Weights of a small masked image model: norm layernorm, 7900 steps.
Rows from block 7, named by matrix and row number. Rows with one number belong to one neuron. Each number is 128 + 32 x the weight over its row's rms, rounded and kept within 0 to 255. All counts start at 0. Numbers have three digits each. After the name is the row's rms in percent of the matrix's.
# fc1: MLP up (model.blocks.7.mlp.fc1.weight, 320x160), inputs 0-159
# fc2: MLP down (model.blocks.7.mlp.fc2.weight, 160x320, transposed), outputs 0-159
fc1.103 113:113138147146137157110148095150123102077115136172112120156144101091130151187112102118122114111135093126156095130173068074165147129133146109113173134131154136175142138125076095177094131190153133075095158064219183075127141100084162079150119130062097185129137130118084058140123101198127137147179129145095155104127153141170054108088124105126123124145074082089104117166083103112119129107097096122204112138068073124107128099149115087131114072101142123090117136143143091130139197142088107
fc1.104 080:101141119062075092238110140145092105105116145217134144149142125193160093154105152139143090109114111110134039126106137140115122106163081147088116099101110128085121142086168119203171156131069122118107149140149105095174110121101130109120148165121140153174120172136173086169153161172128145119159097142093154172154116056166123131122117108113132155117132112158163119136085093113125109090193117090143182093137107112124124072101118155133174176145102112176111120124088114148047073171123158
fc1.105 102:151173120067129089104115111142164186115088057171191156144204091096155138137147115140162157091140104109099149125171167167129105138142093101081112120117080150103097086032086150100091111148104089111137145148137159113085198137114151124184100134091087108115150098144095145140166203171105106114180088062140142130115113089119154130145113143151122185142183133133151097150101117136099155138135116123132163101134133111097116171128166157161109135090077137173132099108166155032197147133135133
fc1.106 100:083141149107157102147115112179085143077174131179142146191097147145174174083121148093150149136125097097122149123130139141174151096086122145069163118094174137141143112102089088095176115169132080095095121122138153132186140101155129138153107116132121150194157115143142100152134134153105145107094116167075214099184172117096129090081103187146142109149214066090072138123164159108122177154202097145177088075161158173197110113130095154117103134135133102104146167109124128094088157105136119
fc1.107 104:097080120168135162109163157152134065135122128144152153089146108162111099125168184118125138104157108165135157137099140103092121118131139135181232122123147194099046071153096118145118144092171169140110116123141133118144114170207096175101209127142129173140181149107125196086100052162138112070161127137110130176171120121158102154182131100120181142137137128134171124118069172160089127185072107142093149110114134123115124117116078179159110145134132150091166141110092145140088102090109094
fc1.108 110:100194094111140152134126135084092154121142122135096103151106163109143129131146158160102110091055120119086125162112156109108124143127128102151181108132118102063164108093092168091092076125182130132169088161205144111143195110087178167154101128150129150115137120113116168103151148092155175083171145173111115166118107114130165148113108106149088128101139109148088090120117086133152043125180149065154101157063161113056127059114179146105160109111132111127122098109112165112146192190046102
fc1.109 099:158146181096145135166149061150109110168121120110111076166051129162114102085107093140148202117096093144108094139142136080147089058072072160128118137121042103102121136085049113109104118133160129073116075116161169124151134149131132156105147112167162137162131142121128169113102108051113088135128119163097156110142127140149112138114144048157122117104151136108124126172115112127093061162153058160157151154140104157110172105103145168130152112139080110131205126152153124079093158195104101
fc1.110 110:103128120121139101074147105122143125112179066155158168129128115134127132100128149099048125119132138096171134155076169095138114196183102133160178138114134168088110118099099098149098135133110144137053106129158181148163122103110135125178195170083136081106139077170139094138140191255193124136200179132142172088170125134130132131122091146132144117173072122149097109145084109100114133155172138070106124088132125147066111137135111118170148093097109123134091114104148112077120150117138101
fc1.111 096:153119159097119094136069157202116147109165130119112097161141081122138134167129112075170118128108133132116129159138130124135126079133099165101139099131093160096158157125057144108146085209081124114101100045171142171135140150139124123127105139109115115121124087113105128176157126124130160098171104156135145108129222154197161141074116109103126144192092128087082132172048127127150149123150156098125157050207080111118112174095098121184188089121093079180140143180101122116109111129145147
fc1.112 103:077136094146155152098160124158194134151132102145078155206112110191171133147117150123089161108097105106099101107156133109152144131103225116103130093124140127124071159117234097150128163122099102084177105182195064142112171144150121140123107074178164169154158148159137113136112180127111131153186077078161175109078173213097119115140112127119107142090102148108082170136103123150130156118131108119148145096167110098117117127141143170120096117133131136162187116087134127127179118086135089
fc1.113 097:159139156148129146135136087100140121204162085110176137098098117156138096162096114142159136121100175125123134125113138165196138160124067137149191129110102112102108134164052147152122137112109119140123112172117255123109133148053143057152116129084118109128120114123132100062131111199131087191134139138120160091109105080121139137134099064083207125136110088115168138097146124129111121085173148138154177136122097189160068138140141111093121142077119123130158138092099116142165157123120139
fc1.114 098:160146136148127199089092152150090125154121102102170169154094081155127095105106141106133162157107131131154101122117041158134088129113147086146224084136093190115048128118144101097105172171083033106126117137139113142134094130175115096120094095135105096107187123130125109095090157187116152151073098132091135123167172125111101091127191208120150146121155140055111122150113144129099130101091108062156085103097100173160143121137094144096124144084138152104134092135132172116140076097120139
fc1.115 099:128175100219133055109116129131152132145155104156134175062124116141073124119143171108098134195158117125123151171135110021100144139113096120176190129133112178094114066126100100104091148169130088130063097107113125112086084129112113148140172167142172167092121100174114102120090176145097112153090114102101154157128115153112126110131153100123120104211156136136086131122123148084107127144162085105091130143112111140169099141115094144105139142164137126059062071090131143068172099130133196
fc1.116 105:135106114141155131100163106217165109121113102131130166111123106171080163067150141054129110210145149121127144141118134140102093119086093100121166114095131163181073051132143099184087190100080118115102136112134137119097080141125086108158117119121066137162188115128118133124121170098110128123147089155169086112159110163135118129138130105134131118130158203116163148093115162108064172162123147150137170107160153081102106210123143112160154112090055086138152149029108138117123156136109164
fc1.117 099:102121106110123112144155117199132144065093145170088136152136112166201083169116124055193139120069141151184118148109169076107138144148149066110144084138142133174103094117106120175104141149164145182089158115095145084087120124174191164115102069156105142076154147083117138119192149157133128148149128156114108140150093077100146128138082168139138138119073107124117142114092112140129113159179160089102142098059164111124124225133145114131127062070107146137115113135148125155118114145146209
fc1.118 101:087118129122145137127150123139189128126169058119207096095159062186099106094137097102085145179153134106155103119142136120147084115087099134147120105153089143132111108077095158117069138099096118078143095179104153107141132121105093161143222116144141089135142082151155174120158155197100105131113087130126080156140127169091140136104120110142145141146169173117128149132084209165128148137163129094135144087207090137069099205194146087128116159119140129166118182122091160126166132152092160
fc1.119 103:071143120114159136094149165051160133137068141054145107107190070129130123153108089096112111122137158072128152130142096169095122109120148074141121138174110158073160173127073095170104114145151163111131123139169164166050093188130135150139124110166160102110104101111129151089138127123137139113114144100118097140126126143085162118191151231077133144112106182085144129169105146129107079128131109146135129104097108164162090150076149158132174132067157193110146067078110138157094131058133147
fc1.120 092:177101172132066121102061116177128107130097143113102131112113119082080115120147105158173122119154107178060130145165111137148115101043156161057136099153083045165176099109133122085156142127129117133152105099097156164107187162117107131129097157044142109172118136140146111153095134142134147168086069114138052131105140177124133137159167105121173066142133133150179164074141155143178179133108109148134095092129149107107073151112138166168176166130099155155153146147117164172070145130105162
fc1.121 090:184097099175117097132113171206183135066160135108207142173137128098104113201147079192106149127098152147152111123185117112151129082111101120125178126151087093136144122177160186216109123109131076109127174117146137084095133118156151149078071128082112073111117102126123159109085163150140144135098069143092131138150121151162129086075140107133107113151157188137132118118115120120125160093161135042134132160166151106120147155138127109131130117097078114161095147158152198161112124206146120
fc1.122 083:102150094113121172130111103155136202098157137120162129155103054157155112130102090106086165138148122205052093142127128106095108118172109141152125110099127181151152136117148146096081076188138157137128088130165082125167136106145152154152198129089151068126149129099155166120112115087066108070130136089226148171114125133097122078160088181112123125125126082104177115128148149129123214142104153153124175070146064109141136164150154121143128085089112133212130150076144142117125127138132125
fc2.103 120:125115086169102176142095121148128111118129120129149134121099193071097127102157161147108111139152128151076149000130138141122099089083126160073118110086109146122137095148075114129139151103121160153152092169122174147144144131135148022160124140117093185142130111142141102144147164164144100127128113112142118090132128139120192099159101089135104097106101165149147158105118140140255182146097112139161144145133196116136068105124136131132158143077113118127226150100113085141115132093165127
fc2.104 057:147139129108076104174135138142107137093128134164158164154102085153152096136091183128131129123064107102161087227150185089104119155117120135083115119110146120111120125099186141136140139091092085123158115164102175094137151070140255095112149148125111147109102126155163109153120125095125164142117152155110126103139120144165140110059130102130128141093142131127139112128119128062157166101139153110099097134134144137164137118129114151147075044142128101157187118136080150116151131098037148
fc2.105 103:123184177116072123120128113115135119112128156111157137111116125104125086156080138162189169139096171119151036255094121106112111136136135129157129113174096134129127178120126115102122113133121104151088112118098142091131166047162184105100176103079115117119139126137150165102123139154117146111080176106140138138117125147133038131077147079132112147152154161089137132133115136106070105133163148117141184118134083131067133139169110115106099070119190157103144070117124174147145149170064109
fc2.106 072:042138078159088086121106111101111115151152187132068052115122131148127098141046164161133170122108160154151081080136091145121109127109151163124176130152112079132172180149121124130138133136087162125150170138123186117151099088158092146124118159076119113134136105106160103102161143135112138077123168150135127119132171115137076158080129215103154129047151156117071121152133134080162107164118138133073087145138097144188110127190080129135076147094125136113087091124157132153168138035142137
fc2.107 099:138189140085143130147137143110130141081178133088171124185145051171162166166079107093115126119113155109136122062125125136164129135114166177136125121139107117145110154098140120091117120129144057086199137120083114146121087103119168111126064127142125091130117154130152087177145210187121166192113126121142225078091159122121131103051145177127120168112164102086104131167175140112130084077171132121166111074175093121123132171086140098127081057128134092167115116139116126122150149145102134
fc2.108 153:151131066122105106100136091123158087087167084120118142108090106112098151086158180148055114159181132129094139055160126127130081110092085125082160161093112140178163119120124185128104138124093132150132110091146174146130154135131166089179160134165212120172166110134167086182104145101079091130117105122166143132106126154094166087148162121190167076056097136096078156125124173099178176170108081155115116125157130139158151147120127103118133123161102119115146192102090102082111159044125102
fc2.109 133:099102096152138110113168128136130094124114122125090128109124127137095151110153159153121103123140085116116200039064078037118111063137164101116183124121107151146154094129148139148112125114145146158124118107174092154109144172176046101182185126144151092127166106103136114119116111155093109085147103131124102153122112127089099102210160171170159096113049127092127142102125115114120158147050122138158079155151136135171164107125143125089169174202106140081056125111103143160081130097183140
fc2.110 157:081085148165131108149114128145114108127136187142135133116116135185091129089115144117097102148121113169152138099087075116072114113123217151104133116125174154136154104130189116142137134108124164146167162136115074131139101169205177102077076136125169134149113169095115038119127120096110131142148152151122089153136126100115143195162133159115142097071089119153062154121120124131160142094060144126160171143105133183255103114104119117111139084103122121100154146120128119148085067048158123
fc2.111 068:078118124141086157125191135095116111130079149146173128128154124221130068115099130158106131129133125154125133097162107105046147195171162090193149107198149167110000124120135109113135156062128161116138136145123128107132072161206172098136153096218062158108110161109122125059154154201130148156128190163108117129137108102150120086123125105091125128093135136150142114143117125111118078134122133092113163147119138124147128129132111129133147098106126131130137083150133129135132084094149136
fc2.112 075:135138161138133177120157128097128121181130162123095078109137163102123125139162132153128101108148167139143142000117113189130138134152111118187119124213082115100167177105089126124146096186123117117056141104207158157127130139060056171084139130072104154109127090074129156116147081153142114082129118129124100140128134155162114147140131078088081109185135159129158113135091110123125101138115131108158084140121089126097107135153109142126174139109111140092105139148182163178132133167154122
fc2.113 112:074082122181168145156136155101105113121128174065118119115149110106125150124084106122129070091145175157137175000097104108107161114163199160132125102168151139087140120157215094193155095143151147130119169134144148153097108167122152151080157129121139128112106123064097119081120094130143106141150133154110113147122149095134076105175130129130105113136128113109144092141128099158119126134090183100187110134127070158149122121132158144101154104157204156087143097157172121204065110112147131
fc2.114 117:169167161071116138106154108183158095076126078150124156170118066091125119141147086100132122156162133121101100147100116091119089136108113102151175107106134146178101124090137153099080157073137097162131100080113177121149161107107186106168120086125113128138173148158145190115141172192070098113126120113175164121152121054081169113123174133176116150120123138097177148091155173116067122137173108142181108099100124133072136118155176104197105090135138148138111088106082135143102157221079103
fc2.115 096:106148166140107094142099129139130137116166153162137124132142119163111087111139111095120107131128133141093151088161042131116124135129185150141138123180161149134120097118225123105121141106126149103149172142063112087165051133160236123146115126124140163131105176154131081118099222194109121134150174128149117165152126126118146141119142141079079158112124129183095124111144143156127124123108154118243148118119094141162057148104113119159121033071120091156090106127118091154126100079102123
fc2.116 098:151116118135141095111148104148161120119174140088143071131127092091128157176161153138077109123131181124155150000148151157145108157128107151118109171160092090167177173134124148144120077194100126080112153083141193166102181136084075123113112157120157172133126078100160122184103099086105143122107103132112192091074150170153094122094142050118139094100147133093123124170113142094203127113120119144125141119162112159128155155123111114113124137141119085101121161142165130160096164131093070
fc2.117 092:088134132170104124116076136099105133158124192131108134107107147146126114125075134134134180116127173174106107050142042154067137105130152155091147104141100108113087140095083088102159138112064125154108116182091106155175116094136255169123118156109104155149126163145140123108130124171151109142083148125110090153154172133130132160129127130105153121129097174129150123124141141106124109151114124146121190136171109097165065146137063146145125068094156142109161140135137183133139089097105167
fc2.118 092:176122163109130141127118111168157133166112134099125162132146061040139148165174150136110118117144173126163151035110147143167108115133109124118141149146084110133154127127132134135119103220132066102088140069137190116046178157075064135094157112075115112138156089118127199134083097189113148140132078130137153100098168152127077127131133062143128105131143140095170127139122143108089146116125143137114054116131114134040173127141157129116136129161152131111113113140173130141094172208125081
fc2.119 080:176110131070115135105117110119157108109094102124174167119136081083131145128165163108090157133187160152126122007126134137172110140118154121124154146160121149139080131117120132119109131146082050139092130063107135130078153077149217108091150093091097149140148146171155167158110136170109099149104148102192156150115119118120064151131150097166155112179128148094161134121159164089044102121127122154122135107145100054070149153140177125105141089209166168113129153125139111128118162176102094
fc2.120 089:111170135115087120122147122117105131140070148157115093122116145189140075133072104159181187107094132123168057255134097096093128176147153129159117111169130117115118154096130107112155108110107121143103188142112143129136139053133189114140136121148113113119135170108137147090159113127141148130118176136141122156129123104140068103104130121098129150104108138131125132130113123156122098130145156129166150103130058195131126134135104143180087101068164183130008103127162172122133125089112141
fc2.121 073:161197111109083103163071150153096141109153134159142146171094116105148105137097197128101117104090121121120089204144120143161132064115074124077120103136090104121161158063102121127139125138122070126149101153133139114193118107103249117140141160081157094111108087145152094157161190058130154133110118150131145081141170138164147105072131132112143132136154129116121107127117126091145178124170146110158098131128134102115102134141104139148115064138121113166224135153080170111159123104028141
fc2.122 068:175125115116109130159149159183092147144103125173147125129190058107141151119168145176098124100103084123124192082144115137083166157215119083192103087153149163078097092118152099171154101170121086137130137131174054108096091180179121128156159096143093132109111097159085155122106128112133150130187139163111110109129105112148108081154101115129117144148199109140155104101103095095047161095141177095063122180120156086114135091115117151130172147200095137136112122164160092102105082115113123