config.toml
model = "masked image model"
dataset = "photos of plants, animals and fungi (iNaturalist)"
train_examples = 38949
image_size = 48
crop_scale_min = 0.5
horizontal_flip = true
color_jitter = 0.1
method = "simmim"
mask_ratio = 0.75
loss = "l1"
arch = "poolformer"
norm = "layernorm"
norm_position = "pre"
hidden_act = "relu"
mlp_ratio = 2
layer_scale_init = 0.1
parallel_block = false
inner_norm = false
patch_size = [2, 2]
depths = [3, 6, 6]
widths = [80, 160, 320]
init = "orthogonal"
residual_init = "zero_last"
optimizer = "adamw"
learning_rate = 0.00077
beta1 = 0.9
beta2 = 0.99
eps = 1e-06
max_steps = 7900
batch_size = 192
epochs = 38.9
lr_schedule = "cosine"
final_lr_fraction = 0.05
warmup_steps = 390
weight_decay = 0.3
Rows from block 9 of a small masked image model, named by matrix and row number. Rows with one number belong to one neuron. Each number is 50 + 10 x the weight over its row's rms, rounded and kept within 0 to 99. All counts start at 0.
After each neuron's rows are labels from the 100 images, of 14976, where the neuron reaches its highest value: "strongest on" is what is common among them. Only what is clearly more common there than usual is listed. The data: photos of plants, animals and fungi (iNaturalist).
# fc1: MLP up (model.blocks.9.mlp.fc1.weight, 640x320), inputs 0-159
# fc2: MLP down (model.blocks.9.mlp.fc2.weight, 320x640, transposed), outputs 0-159

fc1.580:54 34 50 39 58 52 46 20 58 66 45 40 43 54 38 42 58 57 63 49 49 46 53 37 47 38 41 46 42 61 62 33 42 48 63 49 44 54 58 42 50 56 62 50 44 55 64 41 48 50 58 58 42 57 48 49 60 56 44 47 56 41 71 55 46 44 38 35 67 56 35 58 62 55 46 50 48 51 58 43 52 56 41 42 72 47 45 41 48 46 62 50 66 59 51 56 63 45 60 56 64 63 56 56 49 34 40 40 52 69 60 59 42 49 51 38 45 69 42 20 46 27 70 47 46 62 67 52 67 20 68 45 65 48 63 57 51 34 55 53 46 50 45 54 65 36 58 39 64 39 36 50 49 51 52 51 72 35 39 54
fc2.580:40 40 49 58 39 50 51 54 37 54 41 59 47 40 56 47 47 46 41 39 40 66 63 31 52 57 37 51 39 58 44 61 53 61 44 43 38 55 48 46 67 56 53 55 47 54 41 36 50 37 33 57 48 38 22 59 36 36 49 64 47 43 39 43 43 47 56 63 48 58 49 68 61 53 39 55 43 45 58 42 23 45 49 58 54 52 58 58 40 61 27 50 51 57 51 57 50 43 36 47 42 42 43 29 53 62 47 61 45 49 49 42 56 39 55 43 64 56 63 50 45 60 50 58 37 52 59 62 43 33 60 47 57 32 45 34 56 35 55 51 60 60 60 51 35 58 40 53 66 49 62 56 52 38 51 37 45 62 67 56
strongest on: phylum Chordata; class Aves

fc1.622:43 53 59 43 23 71 44 46 57 42 58 43 35 43 58 53 34 55 57 43 58 45 72 49 48 35 49 43 41 49 48 39 41 58 53 54 34 37 63 47 37 56 38 50 52 66 54 39 44 51 53 43 51 34 64 40 64 52 34 52 52 58 60 59 55 43 46 42 58 62 46 52 57 50 56 56 49 46 48 41 56 63 38 47 45 49 58 42 56 66 56 68 58 59 53 51 67 58 45 35 69 37 61 48 53 39 65 44 36 62 59 46 36 54 38 68 49 53 60 42 33 47 54 43 52 56 52 67 57 52 65 46 52 52 36 50 50 55 51 47 54 45 60 68 58 39 55 36 53 48 48 55 38 52 56 52 62 47 39 32
fc2.622:56 66 44 54 71 45 67 45 66 52 36 43 56 62 60 57 67 79 62 58 69 58 57 63 63 42 43 40 42 41 70 38 43 41 69 46 63 61 60 41 54 54 55 55 50 45 55 53 57 52 68 54 57 54 24 59 57 31 40 53 56 51 68 41 49 46 56 32 55 60 50 64 38 56 43 40 53 52 57 46 54 62 57 30 59 50 40 39 67 44 50 50 48 59 52 58 55 40 38 63 60 52 51 46 41 56 41 50 56 57 63 39 63 35 41 60 51 52 55 53 49 47 59 58 48 36 56 48 37 49 41 63 48 48 49 39 56 50 55 49 46 46 25 39 53 58 39 43 49 51 55 52 40 24 43 36 44 52 36 50
strongest on: class Aves; phylum Chordata; order Passeriformes

fc1.25:56 56 52 42 49 49 39 64 68 45 44 51 24 49 48 48 49 71 58 39 31 59 35 43 49 38 61 64 52 45 38 50 43 54 41 48 54 58 47 42 49 51 60 23 54 64 55 61 51 51 55 49 67 68 48 47 59 57 56 47 39 52 52 31 61 51 29 44 52 53 46 50 40 53 68 48 66 66 34 55 43 60 42 51 63 47 35 42 69 49 73 60 56 54 42 45 30 53 49 62 59 43 46 48 47 54 40 43 40 36 65 53 61 72 67 49 37 61 39 46 54 57 58 32 46 52 56 48 50 47 52 55 58 52 56 62 46 56 39 29 40 22 43 60 56 38 60 46 57 66 50 52 34 40 53 56 51 38 57 44
fc2.25:39 51 46 39 34 45 57 55 54 37 53 45 45 43 45 53 33 52 43 51 49 45 79 38 57 53 51 48 57 39 49 48 44 38 51 42 48 47 47 52 61 49 48 40 60 53 51 45 40 65 56 54 42 43 52 40 54 52 42 45 50 59 42 55 25 55 65 61 49 16 54 55 62 49 68 57 46 57 44 73 63 44 44 50 48 47 48 62 50 58 52 46 42 60 57 46 46 59 36 42 47 56 40 57 37 51 49 64 48 43 76 51 66 47 36 58 52 45 53 39 28 46 63 57 40 45 44 59 57 39 33 67 33 65 49 50 41 65 40 49 53 53 60 49 27 38 39 38 56 66 54 55 63 45 48 51 36 58 67 35
strongest on: phylum Chordata; class Aves

fc1.252:53 55 48 35 61 52 53 36 57 48 42 52 31 41 49 52 67 55 60 48 65 33 57 27 61 35 42 49 53 47 46 43 49 29 54 41 61 84 48 34 40 57 49 53 34 54 46 41 52 63 65 50 47 61 36 49 38 75 31 39 46 48 53 55 68 55 45 46 53 49 53 52 61 50 51 63 65 65 53 55 53 58 33 38 63 59 40 61 46 48 66 24 56 40 65 51 66 47 43 47 67 53 45 57 43 38 47 35 50 59 40 41 45 56 68 47 47 67 51 25 61 51 53 48 53 47 47 41 55 46 56 31 56 51 45 49 52 57 52 39 23 42 57 69 56 29 45 47 36 44 47 49 43 62 61 61 65 49 54 53
fc2.252:53 33 44 56 52 44 51 47 46 35 40 53 62 66 45 53 20 53 51 40 45 66 43 58 37 62 57 43 44 47 56 48 55 49 58 56 37 59 45 50 63 62 69 48 56 45 38 42 41 47 39 21 51 54 54 40 46 36 52 53 45 45 30 46 60 65 40 47 47 25 34 60 40 54 47 67 40 50 57 55 54 40 55 65 50 40 46 47 44 44 26 57 49 25 31 45 49 54 53 70 40 46 55 30 58 57 42 43 57 53 53 41 50 50 56 52 47 50 68 51 51 44 56 48 56 41 38 67 54 39 60 52 51 38 63 45 42 50 53 42 46 54 37 26 49 57 53 54 61 56 54 71 62 48 55 49 46 48 52 67
strongest on: phylum Arthropoda; class Insecta

fc1.527:40 45 56 53 65 34 52 37 50 64 50 53 48 43 30 52 58 52 61 41 46 52 45 44 51 32 55 54 52 57 68 41 69 37 46 53 56 49 53 45 51 42 62 47 41 49 63 64 64 51 60 33 47 50 16 38 50 63 53 50 52 53 58 48 49 64 42 46 50 57 44 46 39 69 52 43 51 38 50 44 33 47 49 39 45 36 43 56 43 44 52 47 56 51 58 51 72 36 47 73 56 50 53 44 65 55 50 54 47 55 89 51 51 38 51 52 49 53 41 28 52 52 59 46 45 53 51 53 66 46 54 41 33 58 36 58 46 53 42 53 48 35 27 74 43 45 67 48 52 59 49 45 47 49 55 40 44 49 63 56
fc2.527:56 65 63 43 40 52 42 46 47 53 53 44 50 42 47 44 53 40 48 40 50 61 60 22 37 56 53 56 47 57 42 55 49 44 44 56 43 23 43 64 43 19 28 54 49 60 47 37 46 64 52 69 45 34 39 52 56 50 27 57 45 60 62 41 37 45 55 68 54 61 45 50 64 37 54 51 55 59 34 56 51 47 35 59 50 56 53 63 47 74 58 51 52 60 51 42 55 49 38 39 48 50 40 73 39 40 54 64 49 37 16 51 57 49 30 42 45 44 51 63 07 41 52 58 40 58 34 53 59 51 59 50 45 61 42 58 43 48 50 51 53 56 64 63 60 45 36 49 52 51 68 61 58 49 47 52 51 61 69 42
strongest on: phylum Chordata; class Aves

fc1.375:57 60 55 57 58 37 46 42 55 38 28 58 48 43 57 38 46 59 60 71 48 65 53 51 58 51 36 51 73 44 58 57 42 59 52 36 51 51 49 55 44 56 71 53 55 50 81 52 68 44 32 55 56 56 57 47 50 57 49 45 58 40 46 48 55 36 56 43 52 34 58 42 45 53 38 40 45 47 52 60 38 48 52 37 62 49 52 35 56 48 31 48 52 49 51 54 43 62 65 49 48 42 41 36 48 35 69 40 33 37 52 28 28 46 56 56 49 49 54 52 57 52 40 45 56 52 40 47 36 47 51 38 57 57 51 52 47 36 54 49 57 49 41 42 36 69 60 55 58 41 41 48 66 35 65 49 32 39 38 58
fc2.375:51 43 41 53 57 63 62 48 41 55 50 51 70 63 58 67 57 47 48 54 59 42 49 54 51 50 57 38 52 43 36 52 55 57 57 47 58 64 42 54 47 53 36 45 49 44 57 63 51 60 56 32 47 47 51 58 76 62 44 68 58 60 51 50 44 74 57 42 42 50 65 61 32 54 44 42 52 48 61 49 50 61 41 37 48 57 48 39 54 50 62 60 38 38 35 55 51 44 48 63 63 58 50 52 35 63 61 54 59 53 39 54 60 38 44 60 61 33 78 77 54 52 50 55 52 29 64 58 47 58 39 58 39 36 40 41 50 52 33 52 65 56 34 27 43 48 46 31 57 56 64 51 55 54 46 46 68 68 56 54
strongest on: phylum Arthropoda; class Insecta

fc1.174:35 73 58 53 56 60 56 47 53 39 41 43 43 48 45 49 52 59 44 47 53 28 53 53 60 46 34 56 43 60 39 27 43 56 49 44 56 52 54 56 54 47 54 31 39 53 40 52 44 59 46 51 44 46 61 42 54 43 54 61 49 45 52 59 57 43 41 46 65 63 61 45 61 64 54 38 47 48 53 44 37 60 60 45 50 59 54 34 58 44 63 56 47 54 67 59 74 54 60 29 59 59 44 77 56 55 41 49 38 38 34 34 60 48 45 37 40 60 51 24 55 56 41 33 61 55 59 53 45 36 59 53 57 51 41 44 43 34 45 58 43 44 48 66 64 40 40 40 44 72 41 55 47 45 58 63 64 52 54 48
fc2.174:45 40 59 49 37 47 44 63 48 52 52 47 67 50 40 53 57 56 50 51 48 71 58 33 52 44 62 56 49 40 52 52 47 48 46 50 45 23 39 51 40 24 39 44 61 57 52 47 45 55 48 31 49 42 28 36 52 61 55 56 54 51 63 27 35 67 56 51 40 52 30 46 56 40 60 64 42 58 43 51 59 50 42 40 48 43 37 67 56 57 56 50 54 46 42 34 55 60 40 66 67 51 51 47 43 35 44 59 55 73 55 49 47 57 41 59 50 42 48 72 40 51 67 50 53 41 39 56 41 50 48 54 47 69 52 60 47 55 42 38 50 57 51 33 52 45 68 49 76 56 52 68 58 44 38 40 42 51 50 50
strongest on: phylum Chordata; class Aves

fc1.442:59 60 63 45 46 44 60 55 51 61 33 35 61 52 48 59 39 51 57 50 28 51 72 43 54 36 46 58 30 65 71 54 53 54 45 55 42 53 65 45 35 48 61 55 48 55 66 30 50 56 54 80 48 53 44 39 68 45 36 59 35 62 57 47 55 34 28 48 53 78 39 45 69 64 43 57 45 43 40 31 63 61 45 55 45 43 48 53 55 56 42 33 63 45 64 50 71 49 46 43 46 51 53 49 62 56 64 49 47 61 40 51 45 45 44 54 37 71 53 33 53 36 55 48 46 54 72 67 55 47 55 46 59 45 42 64 48 48 72 48 45 46 54 45 63 51 63 46 65 29 39 49 59 67 55 56 71 45 56 41
fc2.442:51 37 49 57 47 49 49 49 39 60 46 55 57 54 48 44 46 47 48 27 43 56 59 24 42 46 42 48 38 64 53 59 52 46 50 46 42 64 57 35 66 58 54 66 43 50 55 37 57 38 54 42 52 44 44 63 67 39 30 48 40 51 51 52 41 49 47 52 52 58 40 72 70 54 44 60 43 45 69 45 16 50 47 47 56 57 63 58 29 61 57 47 50 49 36 56 49 45 48 61 49 50 50 60 58 54 39 50 52 53 44 33 59 32 49 39 53 68 64 51 48 64 48 62 37 39 54 50 32 31 63 47 52 25 34 42 61 42 51 57 58 62 45 31 60 60 49 52 57 48 70 67 47 40 47 32 55 63 52 58
strongest on: class Aves; phylum Chordata

fc1.205:38 48 49 56 40 52 34 55 60 59 41 45 42 54 58 50 57 66 53 40 47 57 31 46 53 56 53 53 39 47 62 27 46 47 37 47 59 47 45 61 42 52 45 33 53 61 48 50 42 67 40 49 71 58 51 37 41 50 58 43 57 62 48 45 48 43 49 50 38 46 40 43 67 52 45 42 63 52 31 45 67 35 51 66 63 47 24 52 74 67 59 49 55 41 36 41 59 46 50 57 44 63 57 54 54 40 57 43 54 50 56 62 59 63 45 58 41 51 52 41 53 49 54 49 59 46 35 39 63 61 49 53 26 44 53 74 40 53 35 30 32 24 42 54 50 51 46 55 63 51 31 42 47 63 61 58 42 44 52 53
fc2.205:52 62 47 51 66 57 55 49 29 45 49 45 40 52 40 58 50 24 40 60 63 54 58 52 48 53 47 42 38 56 42 65 43 64 65 33 65 57 57 35 60 61 53 52 43 47 63 41 49 42 46 32 36 55 39 55 53 56 49 49 53 47 41 59 44 47 46 53 56 62 62 55 50 48 51 41 35 50 76 36 43 69 50 27 36 47 74 48 29 44 33 51 37 60 63 51 45 67 46 41 50 52 47 46 40 58 52 58 62 52 58 37 61 32 56 46 67 54 43 50 53 58 55 64 30 52 47 60 36 45 46 53 58 51 53 43 62 54 46 59 69 72 53 37 56 63 62 36 43 53 55 44 49 31 47 51 64 53 59 41
strongest on: class Aves